{"model": "image deblurring model", "dataset": "photos of plants and fungi (iNaturalist)", "train_examples": 90422, "image_size": 32, "crop_scale_min": 0.7, "horizontal_flip": true, "translate": 0.12, "color_jitter": 0.2, "task": "deblurring", "loss": "charbonnier", "arch": "unet", "norm": "groupnorm", "activation": "leaky_relu", "weight_standardization": false, "widths": [64, 128, 192], "blocks_per_level": 1, "block": "basic", "attention": false, "upsampling": "nearest_conv", "init": "small_normal", "residual_init": "none", "optimizer": "soap", "beta2": 0.95, "lr": 0.0042, "beta1": 0.95, "shampoo_beta": 0.95, "eps": 1e-08, "precondition_frequency": 16, "max_precond_dim": 1024, "merge_dims": false, "one_sided": false, "adamw_lr_other_params": 0.0025, "steps": 6800, "batch_size": 512, "epochs": 38.5, "lr_schedule": "cosine_restarts", "final_lr_fraction": 0, "warmup_steps": 200, "weight_decay": 0.04, "adamw_weight_decay_other_params": 0.05}
Rows from block 2, named by matrix and row number. Rows with one number belong to one channel. Each number is 200 + 30 x the weight over its row's rms, rounded and kept within 0 to 999. All counts start at 0. After the name is the row's rms in percent of the matrix's.
# convs0: first 3x3 conv (model.mid.0.convs.0.weight, 192x192x3x3), inputs 81-89, a 3x3 kernel for each
# convs1: second 3x3 conv (model.mid.0.convs.1.weight, 192x192x3x3, transposed), outputs 81-89, a 3x3 kernel for each
convs0.141,101,193,233,189,178,237,207,197,132,211,202,267,250,172,163,197,199,176,180,185,161,224,206,192,264,210,178,284,211,243,195,218,153,181,210,184,199,195,295,179,175,170,169,189,218,182,205,162,218,202,195,191,213,192,203,230,186,195,157,217,194,193,154,198,228,330,233,234,202,196,175,174,207,188,214,180,217,204,212,164,185,207
convs1.141,090,120,177,181,224,155,132,206,224,179,240,275,269,206,192,241,190,171,178,202,205,198,203,178,210,277,198,207,212,220,183,225,217,230,219,197,220,210,201,199,199,231,205,213,167,233,181,190,197,217,201,191,198,246,228,182,258,180,184,219,235,247,267,190,150,139,168,185,168,188,188,147,217,255,197,255,197,193,191,218,216,201
convs0.142,099,168,171,205,219,202,183,207,202,215,182,201,182,207,200,236,198,195,205,217,223,197,198,185,202,172,207,258,200,195,202,203,227,173,214,207,195,175,163,187,178,174,209,207,221,182,196,178,238,152,224,306,162,191,223,209,244,173,166,206,211,216,189,241,202,179,199,213,164,175,216,177,160,216,206,191,255,201,153,256,231,182
convs1.142,093,178,204,174,259,185,173,219,221,210,203,219,177,177,220,159,221,184,171,136,167,209,176,226,199,174,151,208,165,189,178,201,162,158,184,176,165,204,179,203,189,201,182,184,172,182,243,200,209,213,199,215,222,174,144,182,202,157,197,278,151,180,155,230,191,185,193,233,256,202,198,253,160,231,180,165,235,248,151,200,173,157
convs0.143,078,229,241,208,204,208,195,229,193,205,206,257,232,230,217,201,189,223,221,230,184,192,238,170,142,196,193,134,207,203,224,208,170,170,207,175,194,186,162,189,242,224,187,223,287,186,198,242,184,187,251,181,191,232,220,207,155,245,202,237,211,230,270,252,219,181,201,201,95,181,155,172,185,216,223,205,194,202,204,192,260,224
convs1.143,100,197,202,206,220,219,139,151,179,227,169,117,160,195,243,228,138,214,178,169,165,231,186,142,254,122,168,137,202,212,224,232,215,257,219,213,237,196,197,221,206,202,194,227,191,215,202,240,218,168,166,194,192,186,151,183,167,184,246,191,157,178,195,200,166,200,207,166,161,181,200,173,208,214,207,214,203,186,228,228,178,239
convs0.144,086,170,225,211,172,251,216,189,203,190,203,226,175,197,210,186,154,211,182,199,188,185,152,180,168,228,161,199,210,213,219,231,271,255,246,242,230,214,224,225,190,214,200,202,168,188,179,208,228,259,269,220,195,191,219,250,181,205,234,161,275,231,231,195,196,193,148,190,164,180,202,201,210,191,206,199,167,238,233,207,232,228
convs1.144,092,191,217,204,190,168,202,213,185,228,201,192,238,206,239,210,214,256,238,170,228,173,222,184,173,206,229,208,207,175,194,218,241,242,144,209,193,237,175,137,185,230,231,213,198,197,182,200,183,203,232,246,199,221,187,199,196,192,194,218,211,221,165,188,154,178,143,215,147,178,157,223,212,201,188,237,195,210,219,238,197,207
convs0.145,100,175,152,234,178,170,241,211,180,211,224,301,225,227,205,164,179,166,232,226,196,206,200,186,201,193,218,203,249,193,207,160,234,224,189,236,260,163,227,220,146,166,200,210,226,210,215,225,200,236,192,188,200,192,203,200,191,176,238,212,137,210,218,208,219,284,205,179,162,232,208,263,201,249,213,212,184,233,193,208,234,236
convs1.145,092,206,216,221,185,200,185,189,153,174,211,171,182,175,179,190,193,133,133,202,160,223,231,208,197,206,218,186,157,180,190,208,223,230,223,286,207,186,257,214,174,244,229,226,129,214,203,163,163,192,188,241,190,174,177,222,164,200,221,180,171,230,172,234,144,95,187,169,104,214,194,165,191,158,215,173,192,186,241,215,183,209
convs0.146,091,193,238,167,184,236,214,190,196,129,192,220,218,206,226,150,235,169,213,205,231,204,202,177,159,277,219,136,234,170,205,189,158,202,186,187,205,144,192,229,127,177,150,198,202,161,213,174,223,167,183,195,175,196,240,182,172,203,165,183,168,157,195,208,203,169,156,188,226,211,219,226,191,203,186,155,239,199,180,176,201,238
convs1.146,107,212,177,200,202,192,225,227,215,246,191,288,224,195,215,216,130,297,192,210,184,237,229,239,209,213,187,213,193,190,217,237,238,206,235,208,209,177,177,183,162,231,206,153,214,171,208,240,173,238,224,173,215,212,211,165,256,201,179,222,242,116,293,186,235,171,202,202,204,252,201,164,189,162,179,201,258,242,241,224,211,231
convs0.147,097,202,233,215,277,155,251,227,238,219,206,224,172,175,274,143,193,216,179,175,201,171,192,172,202,207,210,196,228,192,207,231,162,173,217,194,186,179,187,162,222,168,172,188,248,214,207,131,209,115,180,183,164,201,220,220,207,225,206,228,173,208,211,212,178,182,189,218,237,207,164,179,196,218,209,200,213,183,224,206,185,219
convs1.147,092,156,177,171,100,239,171,193,192,264,211,204,198,243,215,243,221,167,137,198,197,236,236,209,245,184,230,141,166,215,200,160,188,128,133,240,216,195,192,189,114,196,224,191,201,167,213,267,218,342,189,153,236,229,161,209,197,156,83,224,215,186,164,147,180,206,244,214,178,187,185,217,183,177,198,130,206,183,176,198,150,171
convs0.148,097,213,226,209,182,205,223,201,176,176,148,165,203,217,195,238,247,213,219,222,168,255,231,233,228,173,219,202,194,235,218,199,223,191,187,230,208,194,220,216,203,148,227,186,239,158,167,259,217,166,172,165,206,191,177,205,233,231,195,176,201,188,156,194,229,277,224,210,163,170,234,225,144,234,148,215,199,182,224,205,241,186
convs1.148,091,218,228,207,192,195,209,193,188,187,191,201,193,168,210,201,212,190,233,269,181,236,196,223,188,212,254,165,235,153,224,215,207,202,185,155,194,184,207,215,147,249,233,252,160,248,231,218,232,244,195,248,142,173,164,165,172,199,194,191,206,211,170,209,259,274,175,222,180,178,229,212,223,183,246,190,226,232,157,181,160,218
convs0.149,100,205,232,181,188,210,212,183,215,179,188,170,201,203,248,198,190,180,209,197,229,183,226,191,212,216,225,207,174,223,194,117,197,235,201,230,207,216,158,178,200,194,164,185,254,210,217,222,202,268,240,163,199,226,200,220,202,222,208,206,192,220,207,211,226,276,202,246,164,182,243,262,182,183,185,199,160,156,185,168,152,173
convs1.149,094,264,141,235,240,198,221,219,205,222,212,222,203,215,185,187,197,216,212,212,252,190,199,207,173,267,219,193,180,227,199,229,192,181,138,174,180,225,194,230,217,213,224,198,300,169,222,181,203,136,207,190,258,205,217,171,168,169,202,233,278,179,258,239,212,243,216,232,223,221,213,177,179,190,243,229,257,239,232,170,229,262
convs0.150,098,216,166,249,198,214,231,176,194,194,179,263,262,199,145,168,189,221,216,199,210,170,218,186,193,183,196,181,217,174,195,213,191,177,218,197,177,214,213,296,223,253,223,204,180,174,211,193,230,200,183,201,212,210,195,201,268,141,213,237,204,186,128,186,194,175,212,199,206,220,214,172,170,205,200,170,204,179,191,220,208,200
convs1.150,095,185,173,170,179,175,238,168,157,174,233,273,212,245,232,214,223,182,159,204,208,174,191,192,178,222,194,202,189,217,186,175,167,171,200,183,187,206,244,205,164,173,195,205,194,169,172,188,208,200,237,188,169,166,171,169,236,206,161,169,214,195,179,188,215,178,218,239,275,181,283,229,232,187,198,205,197,199,196,242,189,212
convs0.151,084,251,159,188,195,191,209,212,188,180,254,217,192,232,264,258,223,174,218,195,187,171,176,279,142,192,255,212,185,225,200,212,241,184,206,196,225,181,196,209,235,200,166,232,176,204,154,206,163,190,152,229,203,238,209,168,181,208,267,166,189,188,208,182,158,123,200,228,181,203,164,137,195,207,156,233,162,250,249,192,211,220
convs1.151,085,203,184,210,187,187,194,149,267,185,181,164,158,167,181,199,206,201,199,146,113,162,218,194,217,191,190,194,194,177,193,225,194,204,217,214,202,214,135,169,190,213,161,201,233,216,181,215,189,215,191,221,185,134,252,184,211,176,221,183,165,179,189,199,169,195,148,179,223,189,187,185,199,195,284,212,201,191,192,193,214,176
convs0.152,099,234,207,186,172,210,233,200,207,198,200,132,211,207,143,130,180,279,237,192,257,249,181,204,265,203,170,226,203,225,228,226,203,263,226,205,191,198,198,233,178,191,207,209,225,222,229,202,228,170,158,180,192,167,213,193,257,224,209,209,163,221,171,189,198,224,198,178,254,204,225,292,194,191,239,204,223,206,215,235,189,201
convs1.152,096,246,208,210,158,190,219,219,256,173,220,185,252,254,194,230,169,205,166,188,224,193,201,226,171,195,182,194,186,167,194,162,230,153,230,213,193,201,213,227,269,230,232,174,162,196,218,183,252,176,212,291,168,210,173,224,177,218,233,181,292,228,184,206,222,199,200,182,185,144,214,194,188,236,112,220,245,255,200,205,227,172
convs0.153,100,207,218,206,198,180,183,176,159,214,208,229,200,243,158,182,184,188,193,198,194,201,204,194,208,225,200,212,191,268,197,179,240,209,201,188,229,175,273,169,190,118,224,191,119,189,214,231,192,177,196,192,207,177,224,182,165,198,196,199,219,196,253,217,181,185,198,170,201,145,198,160,209,183,231,194,201,207,206,210,192,177
convs1.153,101,189,150,189,195,213,187,198,173,172,192,230,199,186,171,143,188,151,164,185,182,167,202,218,168,189,182,175,198,160,194,183,180,171,186,182,201,199,196,181,206,158,198,184,224,191,180,201,217,192,172,169,219,207,191,166,203,174,230,211,173,195,202,169,223,95,220,196,227,230,220,272,198,208,208,206,200,196,212,196,178,189
convs0.154,099,241,199,195,149,205,210,204,200,196,196,240,214,189,169,185,191,207,228,190,149,250,192,213,220,194,213,195,207,188,172,179,187,169,210,180,190,180,169,163,197,172,208,248,272,201,193,151,231,168,216,120,225,202,138,194,182,194,223,183,204,206,201,174,212,146,155,246,179,188,240,275,223,167,194,191,177,195,262,160,212,225
convs1.154,095,206,207,208,221,208,233,193,163,161,145,152,187,233,203,199,175,188,201,217,156,183,180,174,162,186,205,185,213,251,186,177,194,216,211,189,183,207,208,149,190,199,229,183,212,158,226,190,168,195,192,176,212,184,191,227,235,247,171,205,214,178,214,222,206,172,177,220,232,196,213,197,166,180,163,244,196,193,218,199,145,271
convs0.155,100,179,189,195,197,191,219,230,225,209,222,209,194,206,205,181,246,193,202,198,156,147,168,186,219,218,192,216,164,212,168,183,193,244,214,183,211,179,248,176,229,186,204,211,192,207,192,142,185,189,245,164,215,197,172,225,220,204,228,179,136,206,174,247,188,263,225,239,278,235,168,190,158,197,176,164,211,187,177,175,205,192
convs1.155,090,174,234,207,210,209,213,178,199,210,197,265,163,186,158,228,218,233,188,173,185,212,179,219,193,230,178,214,173,174,211,154,243,178,224,220,195,185,168,202,198,222,263,154,198,234,149,167,157,185,147,198,229,205,207,124,201,170,183,189,226,165,232,198,225,154,181,221,191,199,202,152,189,205,180,164,240,164,172,176,188,213
convs0.156,114,208,226,226,197,157,127,201,205,191,167,230,155,211,232,174,197,181,264,198,185,179,213,225,179,195,173,199,182,163,218,201,208,155,178,184,196,230,242,198,197,266,151,193,184,196,210,199,184,189,168,180,199,183,201,181,151,217,219,180,177,230,195,223,197,200,222,214,199,172,194,199,169,209,212,211,183,231,233,197,210,213
convs1.156,115,242,193,199,248,267,216,181,165,186,190,195,206,196,193,217,208,185,190,232,187,178,211,242,184,196,213,193,204,209,206,221,177,179,183,186,221,232,276,225,204,148,230,245,197,200,259,233,183,217,186,189,198,228,244,160,237,147,173,107,159,194,252,170,196,188,211,196,228,225,228,134,211,195,173,204,180,169,189,186,199,199
convs0.157,105,191,221,190,179,220,204,199,238,202,210,165,218,218,210,234,213,199,176,207,178,207,207,212,289,242,220,233,200,204,132,224,204,202,203,236,221,188,213,173,201,227,222,192,185,182,196,210,234,199,194,231,214,201,200,207,220,222,211,155,193,198,227,212,218,207,216,212,178,187,208,264,247,227,167,184,230,198,194,189,237,211
convs1.157,094,175,163,204,188,195,201,248,203,222,195,231,192,173,226,167,169,221,175,209,187,163,177,198,186,169,277,216,203,204,222,203,229,253,224,175,208,215,186,223,222,198,207,208,220,203,276,231,258,174,224,168,216,195,148,189,214,250,174,259,284,177,179,224,157,150,169,172,141,205,166,221,227,160,216,198,248,151,229,248,121,209
convs0.158,118,198,221,188,162,157,238,219,218,183,228,179,198,199,177,187,195,201,221,205,185,226,251,191,279,196,216,142,199,208,213,172,209,307,213,189,186,238,185,195,196,142,206,189,202,179,185,208,289,172,232,206,209,207,215,233,214,193,190,168,164,197,200,214,210,187,209,198,183,178,195,218,197,166,169,213,222,186,261,196,174,211
convs1.158,107,154,195,186,198,288,196,187,178,191,211,216,211,208,193,224,198,192,228,204,217,188,171,53,264,189,189,204,194,200,231,192,164,194,221,194,204,231,196,158,201,184,156,180,173,182,216,195,196,209,154,181,203,257,219,185,196,220,206,263,264,190,164,153,202,206,203,175,225,239,200,237,217,188,173,177,148,177,247,211,189,210
convs0.159,083,188,174,170,222,207,211,184,179,173,229,191,198,199,236,199,241,137,228,183,140,226,201,203,225,196,228,246,159,174,204,208,184,187,210,225,205,174,139,184,186,216,218,183,261,258,161,173,180,192,224,249,219,173,170,177,182,178,219,188,180,231,172,181,214,127,147,188,99,169,218,211,200,227,224,214,266,220,144,164,252,229
convs1.159,091,264,172,176,189,182,178,222,210,237,186,127,173,187,205,222,215,189,177,238,144,228,197,206,240,216,210,174,190,227,218,213,219,204,217,218,188,199,216,170,184,201,188,237,161,250,223,217,160,176,224,175,178,203,231,225,187,114,200,208,212,238,240,171,160,200,172,214,223,222,190,210,210,210,200,183,273,213,153,236,165,127