A small image deblurring model, trained from scratch: soap at rate 0.0042.
Rows from block 2, named by matrix and row number. Rows with one number belong to one channel. Each number is 128 + 32 x the weight over its row's rms, rounded and kept within 0 to 255. All counts start at 0. Numbers have three digits each. After the name is the row's rms in percent of the matrix's.
# convs0: first 3x3 conv (model.mid.0.convs.0.weight, 192x192x3x3), inputs 18-26, a 3x3 kernel for each
# convs1: second 3x3 conv (model.mid.0.convs.1.weight, 192x192x3x3, transposed), outputs 18-26, a 3x3 kernel for each
convs0.54 104:086096127117110117117130156146153105128111113129017134154103131102096115167172161151181106149195094160181148136164135098095096101109147127070126097124103105200158158105102095118139087169142131153135138157148091047129151093145114124138140112106
convs1.54 102:142110152142122104135071099160201138146162151139189139078076108147131142136150122108130174103155136108088125179179144196140198137161153136161169139156114131119151112136110117164123104143134160191180158158146172180146140141164128118130135142124
convs0.55 085:158206166078082147124131154137112149164157134126103159142110173092125077088075066101152161128132133127156111140124117105050100106168134161087111112115117095066116118124103147107122120172141141116080132125106108147058139093094121124099149099111
convs1.55 086:083125139156145172121120145097132109169094161110070096170153144160130185152100129102115111099050114142113125120120155058226102122149137096173200127145176154191141138124137081174104117119138130169157134164146158145177140138088113162072105141083
convs0.56 079:129110107137114111102100080150137147074067151132065156135087140153120177091113102122108183116153167086104115147133111186094155112144131106112108130155120148141121110146143184171214128155175099114091162192139163136146146137190119151161156110156
convs1.56 089:100092121137097076097139121138123144193191129183134159113138135092170126117148143126106091123112144107124123115110135201151125117081114069115121110097087107132099158148119118147177115121143107133108140127150127100140114105163104114210087127138
convs0.57 101:102209148135115087111164129131153102150150120145110144142142128107130158120115017126085129121037122193062157115176114166072122154197151165114173078128156146065054139138090143163154173199207145164128138167131108111140123176155082109095127088158
convs1.57 089:114059122179144143137100147120057084147115154152111110136065128121116116106207084139176110119144115156139127108075103151152141086045110172180106069133141110171127115100143130104118130116076158021177115143070106119087090081122146121130115114137
convs0.58 102:150134105119055117156115094081158129115200178101113164147094130164136177106112118069169165128055180118057154147140122138136187128082144127152135138121183075105110137096134160120158123098186122112130122163122158151083135109144127075167133074090
convs1.58 090:134248132170162180116121148175081091133096119143076107153208142103083140103177134116131150160158082141116113132127122168110165162154157105069136158098136107129150127112143087121133126142120118071118093138112082050096108179156143125084104123110
convs0.59 132:134110130115149117132105152122140121086079125108135131136135126153141127119127149132146155107108126112127171122110109095167149096145150134126122123125130125124156106131101157147143174152129130096107132148083111129130134125140113070120110115127
convs1.59 111:112155089126111114114116127138106106090223139144084092140121143129136062115128104145124154110145151139121130129133117113072057160135142127121134121117143138152137150116141145143092144115102113145145186104151135154122134077135069130137130119118
convs0.60 102:141064141123098130173195083151147156128119105109106134111120122123083099090114103123117132146208138186115146138142144095177149133194159120161134162127114102128076127143127148167131089154095120158133105120114108010125106147162105156124154102115
convs1.60 099:108047021090116101124176093110133179096159118104149147143176154162159158106112131161065112088117138118146120109131127140056127141078134099113057151168092165094140136170126095173139117097132112126126156140111105087121178146160143113157167142121
convs0.61 117:133137128119116119129113127128138146098075204105161075130108104128124169150120144135131142112152134128110135149106107148178081100127156127133112135114109137116110124098082165125096176102150109143160124152133133175141127139104147125115116150101
convs1.61 112:158070150068127107128121153147136167120217110107114167114144130102165078151135127148122160128107145106108111087157124169090109152132154144121132153092123140139141098126099151069129113148118117134124128150121101149139124110130150138121160113074
convs0.62 081:111255088152154100107164090107113102098055136125185129126151113124144136125154119144050142127147158139118140132110135098158080089131129092094129097116122129143134108137119131131149148156162121103117149137130165116125112139139148146118116149137
convs1.62 104:103105150142036116138175123173175188136170156160104126101123136064098123110255173109183131131073137134168109101115087122200093130161129124144220111198214123066153140090164150162139126079135123081125102114149123093149157090123124133112125079119
convs0.63 100:127175118150118099114065120095131128126185126152044106088100122255255210103092102134169115101192143069101136119149101094119145131115136114103118114098099136113147120154141128099119132091174156082153102185103115069117116134138116127090132127086
convs1.63 104:146089096156148133128155111152178127154121143130133142111160118108000112137100137104180169118148094125113122128135109102151177146125132172255183094125040080043188069158135172088076137140147145121129146042152152150163118109099172112109104131138
convs0.64 099:174177118129113158055084128111147129186114104186116167149129085074105107112104112118111129122152109071154123108149098128192103135154108083107070083136073151127163115116126152139089127072174138134145125149159138171165171120127133184109102102121
convs1.64 091:088143138113202166125082128105115058088116103140112147169125146191146115081093115106131083130083072102107093111055143126066149117036099127121147145078102096097093134087074148129138106137177125082107099113148129027123152102141099115192139106105
convs0.65 108:150114163153141121052084059078110123124128113098106098106106095170166201176177212120161159170145142173195157119090129120123152126137129157143165176206184224190229113130152170143154116116118137134098145125148106121083140156145108148126127150119
convs1.65 132:119084102119123123131095132035070107015064083086126116059059081068082072133058081169169133164163163148155130081059065100110050136194158161171159148192169128140136137127143136114121131113120120113102138089131086125089150140153171181157135141141
convs0.66 078:136135147080060132077069098073150117155197128162110123148163143130147082106124114136082076079128114141129149086150116194121184121138139144160075129151116103124157079118183125117162134111154134133119142093122119144111121118113118076116122141112
convs1.66 099:094106130179239212135112107104111149175096077147218158099153101120107067135133160095136125100117162134103158084113125139108184115208156126128136083139087169137130122179141159138093119124112125193161081071118078176148132118134115132169142128109
convs0.67 119:092080118118170145117115146133128141150119130159093122112132109113109105139154140150122094119143130116190155154096127128090123111168111119116112128098119163168193133151161151106136116130130137121140162091155128058167128132128113163137110194132
convs1.67 104:090153109119096123106084111121182115127060118117222126138089125103085141130152132133109139116159124134111136116145092095119102128162121082223071138150087115100118138060102119138101135143135110209146100078125121241135136181144119159156135104118
convs0.68 105:147128136108091124146111136131138163125163026117140145138139122145093134106133142106130138127100119136143111122123119116082137113116112131098112143092139117128142160101113135159168101057080116112080161203173132132148132145119076147083104127145
convs1.68 102:129114098116090133146098103143177130000134209077132152118145132108131152128184114121127135124131109155137140130104112117139106091104051132152136122147120153151163124116112181155102094122117126113124156127160158117124138134152184174070142118131
convs0.69 102:128136103090098114156148123091165149158143147104063149108153156203166135089158154131097124109163131140161091136143128171118127164170079117125129180194160100105087172141134122130108120079159138188164132138132142103169094070105082158211063135097
convs1.69 094:155082138138104152123064145106110119084155130110024155161088127093091122101181061109149125082141176135133101153042096109161020118139120127143101121057112138165130118161096141135150126179100146032138103125122127101132162162158132146122140163143
convs0.70 108:110069125122116111150161153136142138108170198122150112082149171229116070078092105066166110233085131156163129136151125133187045125132109117133123189140068060103106144138134102105081140144108153154117125113121120098113156143197165081112118149159
convs1.70 092:100083131162169123149105125159122173084068088143120126142118105103151186114116114125111082099112096169151141107119132061096190095104136106096122165123113112074122114086126136098114099151138113059141134088095105162111139103109110126103120113109
convs0.71 099:127056137129211165138086136122159100106180129142053139099083090097117081130108099133101136142053134134240117144146110126148126099086127161150158120098100158143150134191189135101180120139094149164141148159133168127124133059104193166115106161142
convs1.71 095:132182099103147142118162120075183113158155144142130100135142139140208160160140125111086112093104085108082091094146139099092159122103105138125124166222150132142128122118147125148168144111123144129178108164117119125133116139111143118102162185107
convs0.72 103:121126142128103137173132135119099138166146093124120106174152095047120103143127134119143127138157125143138132151093143121116174109117163149144132000040079132093071162140129128140136100138173145100132166090108122122149221147199121205212128119121
convs1.72 093:153124116116127087105125096152158118199144147131179163084153104178142082150093135151132103107135110167108120130191181086141134103114094148130179090144140117094107109132149145127119121151108069181087170090148095146114155134105125105088100125132
convs0.73 124:123096145154138139099125130112120128115152106116128123146103143093086107154160143178160176127073215138152114133167133115147130118077113153138154000000000166136166142158183117127161128154133136162120128118102132118112122095116143119113141122143
convs1.73 124:124129123112111130130116137147079086177137147114065197073142070152119119127165110116104125138116114092127109138174141141139187192201146121190134082058075157116180133147145115113122108117156130106150145167155156101134127135152114136124122109122
convs0.74 105:103142141102115121128126104157150093153166149138113098105130157115143117107139132122139161126090107083131150131132124127143094144113144116121102134133127121104111149090112122121064133094152117141120103127083120118117131129136112170149111111140
convs1.74 115:124114126116110124129135116112107152027029039075082113128122133120104119109126127155138142118120086143112135118099114161120134123133146104118127124096164130118118101151136187153109086173117116140150116116172156096111127145113107151159132110132
convs0.75 084:157142122161182132189150136120160141081099100111191127142152143117065094083109091155095143100215145143128149113162177160134149093172064117113078105109101135154127122132130105188129123193119104122115150110111150187114132127116136187133132149178
convs1.75 096:099137105117100137128152092158052189071228101123207141116140166154157124134117124064101143126088100139149142109116111133112122102095098154187114127084093121121105126089086129111128153146124170124118151118142145130116098145151107152135137158143
convs0.76 081:115061105115114140099106106148080123132155161076125052114092083155139150145121143106134149129135095138200113134161159141097148172089116133135134097157132089100160145129153120145159178160118118160111081164159141129121160151133130144138126129141
convs1.76 082:083045089085083112072118176200116098121104074130107099129239093136147149169100124145113099123150160134120113078104111153155100099150125081125176133103125139117133121145139143153083140128109172228114132104101102128123134120150137168128162130150
convs0.77 107:110255146165000176105175089121075117133117136127098128176255210083067072126121150147120100146217182084005092090055143132130148122128134136181146043059022119114134138187186144098102166134144114066035137174156165127134103101154171171127103083127
convs1.77 094:167115160106152119102124085145161127148179147062049159115107131116129144056028109119077126144135141159073120158207146160156141146182146133126147128090110129124137172163173120150131077112079146142128153114156158082160124129134123130122155115134
convs0.78 074:126127079102121110114114096104092114109105089094156101133104081172139117101094122119114188114160196142150124145131137149116147072114131112089074137144111091123075150186171144149228132072152105134157125142103151088081174128147203165145084147092
convs1.78 090:121098149121099164118103131172162138176074122107103136089116151081112153059101130155124124138158129126075085101135119116115102152152112142086145145112161124115170152126146118180143115154128173111092156152083137115099106155145192174109181165114
convs0.79 126:114127124147148120122143115121136142148123129118139126145130114116110134120152128166130128122106151133122146126116128111107127120092116138130132131123138125137126139119178140096165167141128130120138109109129129115116147142124134192138174141174
convs1.79 124:109112162136118152152117145197125168100165136176162170118138113150175133132151134127113129161119116123090137173164175181182142162158145135130121127153135128137164146109087111103105132120111127169131098187147077111164135102106136109128118142101
convs0.80 101:124109113152142141120120147137148079105053159101139137128139128137163146120128126110111130152143086113131092132115109149117112124130117134126131155115133124133150101113127101145166095133145114124110116126156115142142160126118122069160132119127
convs1.80 095:130100114113096106125132123132136166191188138123114178090083145129098152100106121100104123090083144143109130147118112217073145119088172115124141125131141125131119116159155148161163157136105093131139112144136132117137126163142164156142149096102
convs0.81 117:131131126128161139102101134133095137120126109143129132119135114126092102162255177083114142096169141218250149131132150140123104151154157118144113094121106244255239130177115149087146145173176147109134124098140101087142126107151161146142086129090
convs1.81 104:144228179129160133125116135107075142152148149112127155132142152124140129132126145102079141115042098116127088129088121154183179127121140130228119119146154148156122125142137121122150103135138124102120138195131128163126101134114118138106117099122
convs0.82 093:173100137122131111142134092096145160116171123122121135119103096102076133081099075191180095135060144113082157099147137119154176110091162096093103152156150173104084121140097112122145064167179131128119121183148121200143091111153161145067117128150
convs1.82 086:152112110131148111124043129116192158101101156159090205170235139144126143051163140090083088060096114092094171065118135073123099026053054135073151105132142099094132118146147131143162130094126146084179070109121104118115085123108116112088138121104
convs0.83 079:093122141115169117103098072136125150130158118068126118103130126132124148140154088113136112092151133139164154119147123135137112131103090135113077118109118117108136119135127164123149191107116152146140161153150106151164123131152089123126124163116
convs1.83 088:143097127110110154120096126162169144171102173150088158171127092133110101137103106142148061124149089118149122162176170058136125111120149117103134142120143098085102132117138146094106135126126135127151162113128177125082117139122126167152138146119
convs0.84 084:122121151109109122123133152132145136153131103087135112113105064095085084140133110160079126153153093102059123117109142128107101134176160109085062116078076116130111135165120125143090136139132129139145153122074145128105136140118136182109155090170
convs1.84 091:115046104161060076149130143148103176109126128140121140167086095145192171101162157188200161159139169173148152119103120140176091161178114129150098154066125139172118128071163113106159167181168113082057169077085146113114161141093167170154173118147
convs0.85 102:118068146120123095122122143110107111190074129144129099144139119140117121117108131126119110183109120097141139127128105122137000159112095124145111160123124127123105119146131101213141130113117167131136145158140152151113131170085133158137154155127
convs1.85 108:103111111133142113135147131124129113211159117159110107103119145128106125107099084144142120135073093122113152065068084000029126079086076117122137131122098121093117140120120106111153135116148122160140130168106144124121152120110144094141105108090
convs0.86 086:090076149172133179112124167141154083162236032134185132148124132095139139173151127119120107099152112096124082131078127114107111114120046103096138117126145118099098082143092148131115096113133136149111169183109078107118103149133147114113107119166
convs1.86 099:139149136101147116113148161122111119084022096140100113123120138068134125141146136115140135143136102130125137175119128155180204166127155125122129117049137133149157121156133138120097101160105116146142129124167137118099125162131142102075152094134
convs0.87 083:150073122136139115056138069145128226177162096142175162140081161087064072172113090130185112143125156106153136057084097132188098150090091167142073084101082150072155144143103151123120120157143109117187172128143119110112156126095112142137145120115
convs1.87 104:098153147101184158121160134132133092151052183065052105156213094210156145126115198116105126103163174145107127136143160114153123092154203176125135131120156161178103106147116132071169110112127060213146149145072125111166112142107125117136149115073
convs0.88 133:129174112152127127141141119129164145121181150121127149171105198170064179126146151121101130100167073148168143125118145122075159114152142166140171117027143115130130109064136108090152138136195115119112115209130116134127153164089109089143148114106
convs1.88 112:146059106146025103160090124082078099146106125090143113082054126076107117086114093129134105120146101122148112144122161157133162178121133129126143092042079153140130152109155166129140147107102105091117144083119134111137123126111113102138107108112
convs0.89 109:132126161124156111102177146141207096152165139154133086157091091109111129079113094139120117065150086097173118117173122114068158139155130126083102169119142041050072124210133178140136110161157124151144108144123141124120142166101121149122190128116
convs1.89 091:114000134180105096105055078195110120084183172161079107141090140146123115123235145120126109062097153130131101075061120111156068127086123122178105152153134179176106106095141166120149109169147128084144116173129134188182090126144064129163141091097
convs0.90 097:148134156186157146147130123147190142145144130119056154114143111099076136147108124149124126150122113102101158121132117096156117165090163109080111167189180109106076126159163136157128143099092120091152137248152160107141156178106112174137103080124
convs1.90 095:147104149139110176169138149163128137137109126148106103129019182122178074175186084139175135104132112101079130140172153137097133143128141123145090178077196135025164138102120165098106142097094117078107154035164103124117138101136155122166071170159
convs0.91 100:125059147156255127133238100182081163125205165157105131128119121170242169141147153085134088138064158113105122162181143141171150129056136126139117129216148117113092154089142088119107138132126122160134151113141125136119146100063118172126098137112
convs1.91 099:182216150161179159148035150111125106135102107139132089111089083100000117061073127086147124103117112130147121167073128149114124157141137145235144116162086156180101138109106143149130112129142197147102127098100160195125127161150125106125143080081